A small sound classifier, trained from scratch.
Training: 7300 steps, held-out accuracy 99%.
Rows from block 5, named by matrix and row number. Each number is 50 + 15 x the weight over its row's rms, rounded and kept within 0 to 99. All counts start at 0. After the name is the row's rms in percent of the matrix's.
# convs0: expand pointwise conv (model.blocks.5.convs.0.weight, 432x144x1), inputs 0-47
convs0.126 101:52 56 77 48 05 66 35 41 70 54 31 35 50 52 62 46 63 57 67 28 63 49 66 32 48 49 48 30 53 49 57 34 39 69 59 23 53 77 39 59 11 64 48 45 23 60 65 71
convs0.127 097:41 40 30 46 59 43 55 27 50 42 28 40 38 49 53 58 77 31 40 27 52 33 62 60 57 42 30 39 48 26 46 55 31 49 51 42 60 44 40 37 51 54 47 38 51 41 40 57
convs0.128 095:73 56 44 47 22 23 43 57 80 41 47 33 53 37 39 37 56 62 63 69 35 59 29 88 41 70 32 21 44 50 65 54 45 42 32 72 61 64 60 63 49 45 56 54 56 81 44 69
convs0.129 093:66 59 56 26 56 47 59 44 57 72 46 34 63 40 39 48 93 39 48 67 44 58 61 77 31 48 72 28 35 51 44 46 54 04 53 34 34 43 33 66 58 48 35 53 37 63 52 64
convs0.130 105:61 60 41 47 57 70 64 56 33 54 56 35 86 52 81 48 81 31 55 61 44 16 44 56 47 39 53 86 65 61 34 53 69 70 46 52 41 39 68 58 55 56 42 62 43 40 46 45
convs0.131 096:58 25 36 49 44 50 36 48 53 33 23 57 64 46 39 39 42 56 53 62 67 53 54 37 55 50 59 62 41 71 52 28 54 40 62 46 64 56 56 43 41 26 56 73 41 32 38 42
convs0.132 094:41 43 37 52 45 54 49 28 48 26 49 50 33 52 65 47 64 45 62 49 58 47 38 40 67 40 62 54 41 51 75 45 35 92 49 54 19 47 62 24 21 56 68 66 28 21 81 55
convs0.133 100:62 50 46 43 36 52 47 42 53 48 73 44 50 40 49 36 28 68 54 52 41 48 76 75 29 31 48 62 22 40 51 37 35 20 22 51 43 51 61 45 59 51 41 65 67 60 34 43
convs0.134 104:71 40 56 33 62 64 42 36 63 67 52 24 52 64 73 26 63 57 41 26 54 63 37 65 31 42 50 58 34 50 83 39 37 57 75 56 68 39 18 70 77 62 74 63 70 68 43 40
convs0.135 109:47 44 28 34 75 63 42 48 42 59 63 64 36 53 42 70 25 36 45 49 14 43 39 27 56 54 50 25 39 33 52 54 56 66 45 37 47 37 28 61 84 41 43 56 68 67 75 59
convs0.136 108:30 51 86 47 62 42 85 54 23 62 64 32 58 39 47 51 62 48 56 43 55 66 39 30 39 64 64 44 55 55 56 39 38 56 36 61 67 61 59 61 64 68 64 51 43 29 55 51
convs0.137 119:38 54 65 64 46 68 53 37 54 56 50 85 53 41 39 66 39 33 65 43 38 64 52 72 33 49 38 57 37 44 39 47 56 58 99 53 46 57 52 58 47 54 67 37 21 57 51 73
convs0.138 103:64 63 80 67 64 58 35 38 39 69 52 40 62 25 15 70 57 53 51 47 38 52 45 40 42 55 38 41 34 43 73 62 36 69 64 50 44 44 65 76 35 35 56 60 50 38 54 75
convs0.139 101:41 53 20 76 84 41 41 43 74 46 57 66 39 43 35 63 65 44 16 47 50 58 31 54 31 34 41 71 58 40 49 60 69 48 75 50 81 52 32 45 56 39 47 41 70 56 16 36
convs0.140 098:75 41 67 53 40 72 30 45 54 46 72 55 40 29 29 54 64 57 50 44 67 57 50 76 50 69 44 65 41 46 47 61 49 69 62 87 33 56 44 67 38 86 40 34 60 32 48 22
convs0.141 099:43 51 56 35 61 61 55 70 46 35 55 17 34 47 27 45 47 69 57 40 46 43 39 48 45 70 67 46 38 58 84 53 69 13 61 44 43 53 44 38 52 67 80 34 56 28 46 27
convs0.142 109:31 71 56 56 36 39 64 33 25 36 56 61 61 53 67 35 40 66 32 62 46 42 30 46 24 63 47 51 48 69 35 45 49 68 62 51 54 48 29 60 38 66 52 47 42 49 38 63
convs0.143 095:49 72 48 50 75 51 45 65 52 56 45 62 81 34 36 36 44 64 44 48 66 46 57 63 39 42 30 67 43 44 37 25 49 53 35 81 54 71 14 62 52 51 09 53 66 50 16 62
convs0.144 108:31 68 55 75 33 35 48 52 55 48 52 71 49 43 54 56 61 56 56 50 32 42 53 42 23 50 58 46 59 30 60 30 23 74 30 33 80 52 42 46 36 19 57 35 44 65 40 56
convs0.145 103:59 27 76 33 83 32 63 63 47 48 63 59 50 60 45 46 51 44 40 46 52 25 69 79 72 49 67 39 55 59 58 24 52 52 79 46 46 53 45 07 53 56 63 27 81 57 58 61
convs0.146 096:57 74 32 74 49 77 48 82 32 12 57 45 67 42 55 49 34 60 42 69 35 75 68 55 38 32 57 43 59 60 41 48 33 49 27 67 58 21 49 30 71 47 35 55 47 85 38 49
convs0.147 097:24 30 69 47 26 59 73 38 81 37 60 51 50 59 33 64 55 38 57 41 40 75 42 38 60 46 29 67 55 41 23 58 57 37 42 32 56 45 52 40 34 51 54 58 66 65 27 42
convs0.148 086:26 41 89 29 62 41 31 54 76 63 59 22 51 12 34 63 36 66 58 75 56 35 57 42 38 55 59 55 46 40 49 80 55 57 33 49 69 66 53 52 38 29 55 52 57 41 78 50
convs0.149 089:78 41 66 46 12 69 22 65 42 80 58 51 55 33 48 27 57 63 57 59 56 60 65 55 33 49 66 26 63 63 51 37 27 18 66 52 45 45 65 35 85 41 42 75 66 45 63 78
convs0.150 106:42 74 78 44 52 38 31 37 49 72 63 46 43 40 50 20 56 49 80 50 60 35 40 28 55 71 55 48 21 69 35 42 36 48 39 56 43 65 63 57 76 52 57 46 60 71 45 85
convs0.151 092:38 85 52 33 37 34 37 36 37 78 77 34 52 61 54 53 63 39 28 79 76 57 45 41 46 26 58 62 66 30 52 82 47 56 63 36 48 48 69 53 59 48 78 37 41 68 54 57
convs0.152 114:63 49 72 36 66 43 58 66 37 70 26 72 46 66 35 16 65 44 30 23 47 63 71 85 65 73 35 48 39 38 28 48 25 34 84 47 53 40 61 57 42 46 31 40 64 41 48 37
convs0.153 101:48 29 50 36 99 20 63 42 46 58 39 29 40 38 35 25 40 67 61 28 55 40 41 48 50 50 62 71 55 63 31 50 53 58 45 61 51 52 60 64 53 39 69 36 77 69 61 11
convs0.154 111:42 39 65 63 35 51 68 62 40 36 50 63 55 43 80 29 61 72 26 67 58 66 54 47 24 42 45 29 57 55 51 67 47 28 41 22 47 55 52 48 50 59 73 45 27 29 38 45
convs0.155 097:38 57 53 86 76 34 61 28 51 39 89 73 35 49 74 64 41 65 49 31 38 35 34 60 20 17 32 56 51 76 47 41 60 35 52 66 52 57 69 61 51 47 48 48 61 28 67 55
convs0.156 103:36 88 68 32 65 45 43 59 31 44 66 55 55 62 51 44 37 91 23 53 50 60 59 40 54 60 35 51 65 57 55 49 47 59 31 55 46 45 75 48 64 52 41 66 64 62 30 75
convs0.157 107:84 36 83 46 31 43 51 47 31 57 55 53 80 57 39 19 57 42 60 63 47 62 51 65 68 39 35 31 74 40 34 51 57 49 40 50 69 46 36 38 78 77 26 29 31 58 60 50
convs0.158 105:67 48 66 76 47 41 61 40 50 42 60 43 35 57 64 43 64 42 65 44 44 40 40 46 42 09 31 75 37 20 52 49 99 56 70 48 64 33 57 51 45 38 45 46 78 53 60 70
convs0.159 096:34 53 36 40 63 34 19 67 62 34 50 49 46 27 57 34 71 50 54 42 39 61 68 64 37 72 51 62 51 63 43 44 53 67 51 62 52 61 47 37 79 54 64 37 55 30 58 53
convs0.160 103:56 40 55 42 52 67 64 55 64 43 71 23 54 71 63 53 40 55 74 50 42 58 41 33 70 49 34 67 58 64 55 51 49 46 27 22 48 34 56 55 62 65 71 14 69 38 18 35
convs0.161 099:45 56 46 47 39 40 15 57 42 54 70 55 59 40 49 23 54 44 42 41 44 34 74 58 58 47 60 76 80 65 64 58 41 63 51 27 27 36 50 54 75 49 45 60 40 37 57 53
convs0.162 102:65 52 46 64 43 73 56 62 33 54 45 68 46 77 40 65 40 65 53 36 43 57 72 61 36 47 39 60 59 69 42 74 67 46 28 30 72 50 55 42 76 41 47 51 65 41 40 58
convs0.163 113:20 33 76 36 34 51 46 30 44 67 41 62 64 48 93 60 34 57 48 52 43 50 73 46 44 51 58 22 54 77 35 49 37 39 12 39 32 60 58 37 45 46 41 37 55 63 58 49
convs0.164 098:84 54 49 45 71 35 45 71 56 53 53 34 67 23 68 55 71 44 54 65 75 35 26 52 56 59 66 49 41 22 40 70 37 62 22 45 64 84 63 47 46 68 44 64 82 23 53 40
convs0.165 099:48 46 62 60 65 65 44 42 35 68 22 30 39 40 58 72 33 48 54 50 46 70 58 38 44 45 64 56 50 17 37 51 63 61 49 55 54 40 21 61 73 50 55 45 55 52 59 53
convs0.166 107:27 41 65 68 54 41 42 65 52 80 38 50 35 35 78 41 55 33 50 51 60 58 44 11 29 45 42 62 67 62 49 24 51 31 53 65 34 62 31 55 38 70 52 57 29 34 38 44
convs0.167 097:45 54 67 93 58 56 51 45 52 51 52 60 38 34 54 54 37 18 71 66 73 61 60 57 87 34 56 51 24 26 73 45 59 35 58 48 40 33 44 44 60 69 48 54 52 43 37 57
convs0.168 105:59 26 47 59 59 56 38 49 53 68 51 22 11 61 33 32 74 48 62 39 89 51 32 45 56 51 39 80 46 55 40 62 66 52 30 48 56 54 42 44 59 37 56 66 21 57 73 32
convs0.169 115:62 48 60 61 53 62 52 34 57 41 68 48 49 38 62 68 25 81 55 53 21 53 53 90 32 48 57 42 41 51 71 38 57 48 26 27 35 21 45 62 38 15 58 31 09 42 66 61
convs0.170 101:51 51 68 71 39 44 52 59 65 61 58 38 38 38 30 55 51 51 15 64 53 54 40 56 25 57 39 67 66 35 68 56 36 42 11 60 42 41 40 60 57 59 21 49 34 53 75 52
convs0.171 093:45 21 40 51 52 52 35 60 71 25 65 65 57 66 57 51 46 60 38 24 44 42 60 81 40 40 88 94 69 54 58 45 39 72 85 64 40 46 64 51 28 54 65 71 49 52 24 51
convs0.172 092:58 54 44 51 57 29 74 35 62 72 48 50 60 62 31 74 60 43 39 57 30 39 66 27 48 39 56 73 56 82 48 33 68 40 64 69 58 53 26 46 50 49 38 77 58 32 72 72
convs0.173 101:62 31 42 56 61 61 50 49 34 49 60 61 30 49 44 51 71 44 36 48 39 38 48 65 74 51 89 32 40 40 38 39 62 30 53 52 71 35 28 32 86 40 56 53 38 66 32 34
convs0.174 086:61 68 67 39 65 47 47 46 45 56 34 29 64 69 19 53 56 85 68 32 54 38 36 78 64 40 70 47 39 49 62 29 40 87 55 57 36 28 44 49 35 37 47 89 38 71 49 42
convs0.175 087:51 55 25 57 47 63 54 20 60 29 48 59 25 54 53 48 42 29 53 48 66 67 42 64 71 71 34 38 59 66 50 65 26 65 62 46 42 82 73 45 56 74 52 22 78 75 61 31
convs0.176 087:36 34 60 74 32 42 50 49 58 40 42 53 45 55 45 56 47 58 39 77 33 60 69 56 24 38 70 27 57 33 65 89 52 44 62 59 53 51 26 76 27 33 70 70 47 48 53 65
convs0.177 115:56 29 57 35 35 40 33 08 49 65 56 49 49 68 50 38 39 29 55 36 42 68 58 83 42 57 49 58 44 78 57 62 48 42 82 28 78 49 81 12 58 42 45 38 48 31 37 28
convs0.178 106:84 34 63 77 51 57 59 68 57 81 47 32 59 40 32 57 63 44 41 23 34 64 38 33 56 32 42 31 48 60 21 51 67 63 76 56 55 53 50 40 74 59 80 46 72 35 66 65
convs0.179 102:73 56 78 75 70 55 50 35 58 41 60 14 56 75 60 44 52 51 43 47 50 55 41 38 22 41 33 38 49 58 61 60 48 51 64 26 32 66 27 55 64 57 71 51 51 51 52 52
convs0.180 087:12 60 54 41 33 54 38 15 50 32 56 51 48 40 38 30 42 51 48 63 35 43 59 31 48 25 49 55 55 52 40 42 57 54 51 68 57 56 26 59 44 82 38 79 68 55 54 85
convs0.181 091:60 29 52 43 84 37 39 69 48 36 63 45 88 50 58 50 61 50 52 49 41 54 47 44 69 23 77 54 61 51 60 75 63 57 12 51 60 46 30 52 39 38 37 61 36 57 40 34
convs0.182 093:05 36 38 58 58 13 44 22 46 30 50 55 57 51 40 55 69 60 44 64 46 27 60 54 34 65 56 56 39 68 46 53 49 35 67 46 54 63 61 71 45 45 68 29 58 40 40 19
convs0.183 087:71 34 35 68 42 46 41 30 32 66 38 71 41 73 64 74 64 67 68 37 47 60 45 52 68 72 51 26 35 39 62 69 23 33 62 56 26 57 62 46 49 54 45 49 78 27 82 57
convs0.184 094:56 32 67 58 45 74 60 57 21 56 57 54 32 56 46 36 45 30 35 63 35 63 40 82 55 49 67 35 60 54 19 40 54 57 80 47 73 75 91 46 32 62 51 61 64 33 55 59
convs0.185 114:36 37 50 26 44 82 53 47 29 45 61 67 34 49 59 65 64 31 56 56 28 40 34 63 49 57 59 58 32 39 32 50 85 34 70 28 30 88 68 22 49 35 52 45 54 44 27 54
convs0.186 096:39 53 43 55 16 45 43 49 54 81 60 57 65 42 55 55 58 51 55 14 63 72 31 58 67 74 77 53 80 30 43 51 27 26 35 41 39 50 14 52 48 48 21 50 38 31 23 43
convs0.187 115:58 45 50 36 40 41 22 20 52 64 44 32 31 63 52 74 55 67 64 56 54 29 59 41 65 57 46 50 73 61 54 52 51 23 72 49 18 39 47 31 53 76 44 49 65 58 41 77
convs0.188 100:50 48 54 72 76 49 66 59 70 54 64 40 59 23 23 50 69 30 44 46 60 55 59 52 57 61 54 68 63 56 67 40 47 49 58 33 25 36 65 61 30 30 50 48 57 48 36 36
convs0.189 101:43 52 44 56 52 46 33 61 52 50 46 80 62 79 60 72 24 31 18 75 50 59 48 52 46 55 73 16 57 45 33 30 52 72 19 66 34 66 51 46 11 47 44 70 57 63 33 57
convs0.190 083:34 59 48 52 36 65 52 14 32 26 35 49 32 68 49 26 52 30 64 45 45 50 41 46 27 38 76 56 46 41 57 74 39 43 64 57 44 52 50 76 36 40 79 45 58 66 22 62
convs0.191 095:53 63 47 51 40 47 44 56 55 52 65 71 39 38 33 44 48 54 57 72 67 46 48 39 47 59 56 43 60 38 52 56 70 47 73 54 27 33 30 57 40 53 68 42 55 24 39 34
convs0.192 097:41 58 48 47 54 36 53 74 28 67 38 23 61 13 33 42 57 39 40 40 53 35 67 64 55 48 31 57 68 64 63 60 37 47 60 24 54 64 51 46 46 50 33 52 48 80 60 44
convs0.193 101:70 36 28 49 46 48 65 66 62 49 40 68 69 28 68 69 42 53 46 64 30 62 32 62 75 44 64 53 26 64 37 66 51 59 44 62 47 67 41 35 30 56 27 40 57 59 40 55
convs0.194 091:45 63 55 52 13 59 46 47 44 29 41 45 79 49 45 70 10 33 69 63 52 66 23 52 44 43 42 61 79 42 59 59 65 50 52 37 45 33 30 26 49 52 41 49 44 71 49 56
convs0.195 098:31 30 34 51 38 56 33 44 46 47 38 53 35 45 37 50 51 38 57 48 29 23 54 31 74 33 55 80 31 54 61 49 43 45 56 42 58 59 40 58 71 58 80 85 42 48 44 48
convs0.196 113:30 68 55 54 73 30 45 29 31 41 43 47 47 45 65 37 32 61 55 59 35 57 33 20 57 37 59 54 15 54 36 50 43 78 33 65 50 48 47 62 65 63 72 64 32 29 92 30
convs0.197 099:46 60 42 58 38 51 53 51 47 51 41 31 59 64 60 27 55 45 59 79 73 19 51 20 46 44 47 37 56 43 37 18 48 65 62 36 28 47 40 23 61 61 29 26 64 32 45 24
convs0.198 098:61 48 42 53 41 40 68 70 57 26 60 48 00 44 65 44 52 61 50 33 59 56 49 45 30 29 28 62 66 45 26 72 60 32 81 37 90 57 65 62 37 60 43 64 40 39 64 41
convs0.199 112:68 39 52 63 14 45 51 49 66 49 60 56 72 52 74 39 44 60 54 31 61 57 57 36 48 50 66 17 33 73 61 51 65 52 57 49 77 68 44 41 46 69 84 46 68 27 29 49
convs0.200 096:36 83 37 77 49 44 57 58 45 52 56 60 52 53 54 45 65 54 62 63 58 77 23 49 40 71 44 52 47 22 86 40 26 39 43 52 51 52 14 63 48 51 55 58 57 45 45 24
convs0.201 107:76 55 57 60 47 56 47 39 82 83 85 61 70 49 54 46 70 64 28 57 44 66 36 72 65 47 40 37 42 59 33 40 44 55 40 60 47 48 25 57 72 31 49 80 52 51 49 40
convs0.202 114:53 53 69 31 89 35 42 80 55 50 53 73 42 51 71 35 50 44 59 63 49 59 26 54 40 71 37 59 40 79 48 47 69 49 50 67 38 29 32 43 46 46 33 46 40 67 51 29
convs0.203 115:62 63 27 59 41 40 54 44 33 36 42 63 31 33 51 25 39 50 54 58 36 25 26 44 33 32 57 51 52 22 40 51 48 37 74 61 59 48 34 42 41 54 58 45 44 52 59 45
convs0.204 090:77 44 84 61 38 59 47 29 62 34 41 15 56 75 77 48 27 51 44 45 42 47 67 45 62 44 48 64 56 16 51 49 73 30 51 46 33 16 47 41 43 53 60 53 86 69 75 67
convs0.205 100:43 57 44 51 44 58 64 66 58 47 24 35 53 68 74 55 54 53 78 38 38 46 46 37 74 49 50 56 67 32 46 35 52 44 55 61 42 46 44 62 39 36 56 50 39 24 40 45
convs0.206 096:81 65 48 52 25 64 57 68 38 66 67 58 37 70 61 67 44 62 37 52 25 46 52 27 53 37 21 60 57 48 68 49 41 44 56 36 70 47 58 58 29 45 48 54 78 69 62 60
convs0.207 096:64 86 33 52 42 69 52 74 40 52 60 47 61 30 47 29 59 53 94 39 85 46 43 40 50 73 48 53 52 61 62 32 32 74 60 31 47 62 41 58 23 51 65 35 63 25 50 36
convs0.208 101:29 81 37 35 74 49 41 53 66 28 41 69 65 20 58 65 31 72 33 47 75 61 47 64 36 43 27 64 64 37 40 52 80 43 25 52 38 54 48 49 42 20 30 60 38 67 51 38
convs0.209 110:38 45 50 67 60 39 55 53 39 43 64 57 34 56 36 62 75 60 44 41 72 44 67 47 63 60 33 64 55 96 61 61 51 54 43 45 23 54 55 46 46 35 62 68 63 57 38 50
convs0.210 083:73 35 42 23 38 26 36 35 79 46 70 34 48 37 67 63 53 30 67 54 64 53 36 33 57 29 49 60 51 90 40 43 33 38 48 35 41 53 56 59 65 33 49 39 44 52 54 45
convs0.211 112:59 62 66 71 53 58 82 70 42 66 40 48 74 50 60 80 75 50 43 45 47 60 49 65 54 31 42 55 39 50 65 27 61 37 47 43 32 47 59 41 47 73 53 60 54 15 55 41
convs0.212 099:42 55 67 69 54 34 73 34 56 68 21 39 47 56 54 60 49 26 63 50 64 56 46 72 60 77 34 42 38 75 76 33 50 47 41 44 70 66 66 51 66 34 66 63 66 42 66 48
convs0.213 100:72 51 41 62 37 64 54 56 83 25 62 53 60 64 42 63 62 69 39 41 60 49 44 47 32 66 60 48 28 67 38 33 62 60 55 94 55 47 29 58 42 67 56 58 58 45 47 59
convs0.214 087:46 61 12 45 43 39 45 54 35 52 36 40 53 23 13 61 46 53 36 44 23 40 46 72 39 32 50 53 29 75 68 44 30 67 43 52 35 55 17 58 31 45 42 60 47 43 43 60
convs0.215 098:56 33 34 59 15 37 43 49 62 32 69 59 37 33 58 35 56 50 59 53 47 48 41 48 41 67 51 65 23 39 51 19 46 58 69 71 52 29 49 17 75 52 45 61 68 77 46 47
convs0.216 095:49 47 42 46 54 74 36 45 30 45 57 36 53 78 63 36 55 37 47 70 74 44 27 37 56 36 61 39 42 46 50 59 55 41 59 84 39 56 49 69 48 63 47 59 52 35 69 39
convs0.217 105:39 49 23 61 34 12 61 20 48 30 47 34 31 53 21 44 49 43 35 50 79 48 46 47 45 26 71 60 48 73 61 44 44 48 50 55 50 43 45 42 92 65 79 47 44 43 42 56
convs0.218 100:82 41 39 45 43 58 35 55 65 54 29 64 46 33 81 32 31 82 70 73 45 79 66 52 40 43 45 37 47 45 76 60 41 48 50 47 44 45 43 46 50 56 48 75 56 57 31 54
convs0.219 091:56 53 50 63 50 58 59 49 48 62 51 50 29 42 36 45 45 56 46 27 36 36 50 33 30 64 49 54 54 26 54 47 66 53 64 43 41 65 62 50 87 32 86 59 46 73 61 66
convs0.220 099:43 34 74 39 71 31 59 52 65 40 78 43 33 61 37 54 19 52 70 45 52 50 73 61 10 69 63 37 22 55 55 65 83 47 41 28 44 43 34 64 63 59 75 37 54 27 31 50
convs0.221 098:41 49 18 73 27 55 26 34 29 31 43 42 60 61 46 42 46 37 72 46 46 71 58 66 46 47 56 30 21 77 38 52 50 45 19 22 44 43 36 65 63 25 42 44 66 55 39 41
convs0.222 085:34 12 52 53 49 63 29 51 36 32 56 11 49 87 42 64 36 42 65 55 42 53 66 65 47 69 67 32 35 68 52 49 64 63 44 33 52 46 55 59 63 69 37 28 62 48 45 56
convs0.223 118:35 50 50 51 31 51 44 39 35 60 47 28 46 68 25 51 71 23 75 54 73 48 47 40 54 46 56 34 50 11 74 37 23 42 59 45 49 33 48 46 52 81 41 42 51 44 38 34
convs0.224 104:46 52 47 28 59 46 61 31 57 36 50 36 64 29 45 15 53 59 32 42 34 18 41 51 38 33 14 22 60 39 43 65 55 40 46 54 21 38 45 44 56 20 51 63 59 76 49 68
convs0.225 095:37 44 50 61 67 25 73 84 46 67 18 43 53 54 55 48 53 44 33 47 30 68 59 48 56 31 43 34 38 58 41 57 58 23 27 66 45 28 32 40 39 37 50 66 58 37 37 48
convs0.226 103:54 37 46 66 63 85 57 52 35 42 49 64 35 74 39 59 50 79 42 53 67 38 58 55 54 55 48 39 51 63 62 53 60 53 38 39 38 58 81 17 41 39 36 60 65 47 51 25
convs0.227 087:41 30 67 48 36 76 45 14 63 36 43 41 42 41 48 32 46 70 62 32 47 30 39 44 28 27 30 50 56 52 50 40 65 44 40 41 21 59 73 60 38 34 80 14 66 72 65 62
convs0.228 106:40 66 65 62 60 30 39 47 34 66 27 55 55 53 50 72 28 61 25 20 59 47 62 47 31 23 55 75 58 44 46 36 30 21 46 70 34 37 48 42 56 51 28 56 40 54 57 57
convs0.229 114:59 63 50 40 36 23 45 58 50 75 32 43 58 18 70 50 77 44 35 47 55 50 71 61 59 78 54 53 58 63 73 50 66 58 28 33 55 37 39 65 51 42 72 22 56 43 59 37
convs0.230 104:46 54 66 28 52 60 50 42 77 21 69 42 55 33 31 41 42 25 65 53 35 54 63 54 48 71 49 38 49 71 43 97 60 57 42 73 20 43 52 54 58 54 46 50 46 64 52 30
convs0.231 091:48 51 27 45 64 43 28 43 28 51 36 60 72 68 24 42 45 56 62 34 67 60 41 49 61 44 39 41 58 62 64 62 08 57 44 55 68 59 80 40 83 66 62 54 59 61 27 50
convs0.232 104:79 88 59 41 61 38 37 61 52 52 25 57 30 49 50 78 54 38 64 51 42 44 48 65 55 57 57 35 59 18 52 57 61 56 58 54 44 38 29 47 69 52 46 69 40 42 50 41
convs0.233 102:47 51 56 47 38 62 46 72 67 52 32 66 15 49 32 72 48 41 50 57 46 51 57 14 66 52 48 37 65 40 34 58 60 54 65 39 67 40 35 67 74 63 63 84 36 38 55 66
convs0.234 101:41 85 56 41 38 70 50 18 29 40 25 47 52 72 32 69 50 67 56 51 60 52 52 48 22 41 63 42 52 58 44 44 46 72 25 45 68 30 43 61 47 50 45 33 79 48 56 45
convs0.235 087:37 70 51 72 63 50 61 64 57 40 32 43 60 61 29 64 00 34 22 43 81 43 57 73 37 67 26 48 86 60 67 77 40 36 52 36 49 54 36 53 47 54 46 43 82 55 29 55
convs0.236 100:53 50 47 33 36 61 55 22 34 41 43 34 46 52 52 55 34 41 66 44 56 42 45 59 60 46 44 40 52 63 51 45 48 34 72 61 19 25 41 49 65 53 70 56 28 65 41 47
convs0.237 100:50 54 46 66 49 45 49 56 47 52 58 58 59 29 27 79 71 65 65 46 53 52 68 64 62 61 63 64 37 32 58 68 59 73 13 45 55 80 42 42 47 56 43 79 63 35 45 41
convs0.238 098:34 30 49 67 75 82 38 29 46 70 35 27 57 72 41 35 63 41 36 51 32 54 54 70 25 62 59 50 56 65 48 60 47 68 35 42 67 51 46 55 51 45 52 48 48 43 41 48
convs0.239 092:43 52 45 63 61 48 76 55 76 63 78 33 39 09 60 72 44 49 50 82 47 43 25 29 65 38 54 29 70 55 68 70 44 71 69 51 36 43 57 38 43 57 53 70 50 47 50 70
convs0.240 107:32 60 56 40 21 82 45 56 73 39 52 37 36 31 41 52 47 46 83 74 73 51 69 64 63 51 49 42 46 62 28 45 51 58 57 57 65 60 85 73 67 46 70 48 42 47 49 62
convs0.241 105:78 75 61 26 63 32 47 47 28 53 34 20 55 73 60 25 76 33 60 58 72 53 46 26 38 64 60 65 43 37 37 54 34 38 47 37 49 45 18 56 49 39 41 38 41 32 50 57
convs0.242 098:32 62 30 77 84 55 44 37 51 56 53 42 80 33 47 72 45 38 38 30 33 44 46 46 55 67 79 48 42 51 54 47 56 67 69 70 37 42 48 65 65 50 77 48 36 54 39 29
convs0.243 103:61 38 29 33 63 47 37 72 64 31 56 55 51 40 20 45 63 47 53 82 41 29 60 46 82 52 56 35 59 25 89 52 62 35 47 58 45 57 55 59 61 52 69 63 62 66 53 32
convs0.244 102:53 14 41 72 27 56 59 31 81 33 51 37 37 47 53 61 45 48 42 29 52 52 52 26 49 47 44 70 54 42 51 36 64 32 20 63 47 70 26 60 65 62 50 33 25 45 66 77
convs0.245 096:42 49 21 58 59 49 47 27 65 51 45 31 54 57 36 64 95 42 48 71 61 21 32 54 53 45 59 58 32 55 28 40 58 26 30 49 43 54 92 34 51 34 59 41 46 76 56 43
convs0.246 107:63 42 36 20 33 72 37 45 59 48 64 57 48 67 50 30 58 67 58 50 68 75 15 70 59 68 50 47 61 58 27 70 43 36 26 49 78 56 64 30 42 44 44 60 63 41 69 52
convs0.247 082:35 90 40 59 50 20 28 55 41 81 43 61 39 46 50 38 85 50 21 72 45 53 70 63 72 52 42 54 74 62 62 62 34 23 49 21 47 63 47 52 81 43 50 46 50 44 55 59
convs0.248 112:71 39 41 60 45 21 44 52 43 58 49 32 66 80 44 31 53 53 47 70 27 30 51 41 65 45 75 58 60 46 35 36 32 46 43 51 63 46 38 64 54 31 44 51 73 63 43 67
convs0.249 097:47 51 52 41 53 33 34 45 41 50 78 66 71 58 46 81 27 44 49 34 46 41 28 68 43 47 37 35 40 65 45 55 35 56 44 57 66 52 51 52 67 56 25 77 84 38 59 61
convs0.250 097:56 34 32 21 67 68 44 66 33 79 36 29 59 25 52 50 61 71 45 64 61 45 53 49 50 44 18 39 61 45 08 25 65 68 61 66 80 93 44 22 45 46 80 73 38 57 39 42
convs0.251 094:45 31 27 60 38 48 41 48 58 45 40 52 61 35 40 06 40 58 50 50 44 60 59 50 46 34 57 36 21 47 34 27 74 53 60 74 49 59 68 48 42 46 64 53 45 55 48 67
convs0.252 106:70 65 56 52 56 46 44 40 54 47 44 71 52 64 64 49 43 45 47 54 58 40 63 61 69 72 33 45 70 44 35 43 63 60 45 48 37 21 46 74 60 62 48 40 76 76 38 78
convs0.253 097:78 29 46 57 66 49 69 54 70 74 43 59 33 42 70 39 36 47 37 32 60 65 74 36 46 76 45 38 56 45 48 43 35 53 46 49 53 71 84 80 41 46 38 39 29 50 65 55
convs0.254 101:46 65 61 58 68 21 59 38 69 53 49 74 42 58 28 43 29 46 48 55 45 79 60 71 76 36 40 37 55 30 65 53 59 45 50 88 41 71 35 30 62 46 41 76 41 51 57 72
convs0.255 095:36 42 16 55 47 67 66 51 56 54 65 66 71 53 62 40 84 66 57 16 41 45 68 36 38 38 45 66 61 44 43 54 31 62 52 48 42 43 42 56 26 27 52 43 41 63 58 35
convs0.256 107:50 23 56 60 81 42 45 24 48 62 22 44 41 47 36 77 58 47 56 61 47 55 22 85 31 56 37 58 65 37 64 44 51 50 42 39 32 47 48 41 65 41 35 26 43 66 62 50
convs0.257 111:50 51 80 41 57 57 50 47 48 36 54 22 42 29 52 61 56 43 71 54 52 53 69 54 24 64 63 36 53 59 43 57 56 46 48 40 57 40 48 28 68 45 44 44 41 66 32 90
convs0.258 100:45 79 41 61 60 47 08 29 45 42 56 47 78 59 45 53 26 56 31 55 61 62 66 40 48 59 67 58 71 67 62 70 23 64 43 37 22 36 69 46 47 61 33 60 63 49 22 34
convs0.259 107:55 58 71 53 33 31 58 46 45 49 70 59 41 73 31 51 47 50 67 66 43 52 53 59 56 35 31 63 56 63 34 48 55 64 52 28 37 19 51 73 62 33 65 63 72 67 70 57
convs0.260 095:72 54 57 25 49 67 58 74 43 40 56 63 51 44 66 40 48 56 34 52 37 43 26 46 55 80 42 42 74 56 54 57 71 41 45 46 49 40 49 48 35 56 34 50 72 69 53 60
convs0.261 093:46 55 37 38 11 52 30 63 51 71 30 57 45 80 63 57 46 49 46 29 64 43 42 39 79 40 70 60 56 79 65 46 60 44 56 30 45 61 55 42 28 50 63 68 56 61 69 42
convs0.262 096:42 64 59 63 12 42 54 46 85 45 67 75 50 64 51 71 38 46 22 63 38 41 45 65 63 54 75 46 45 53 58 40 45 67 58 35 22 43 68 50 38 81 50 43 40 41 16 43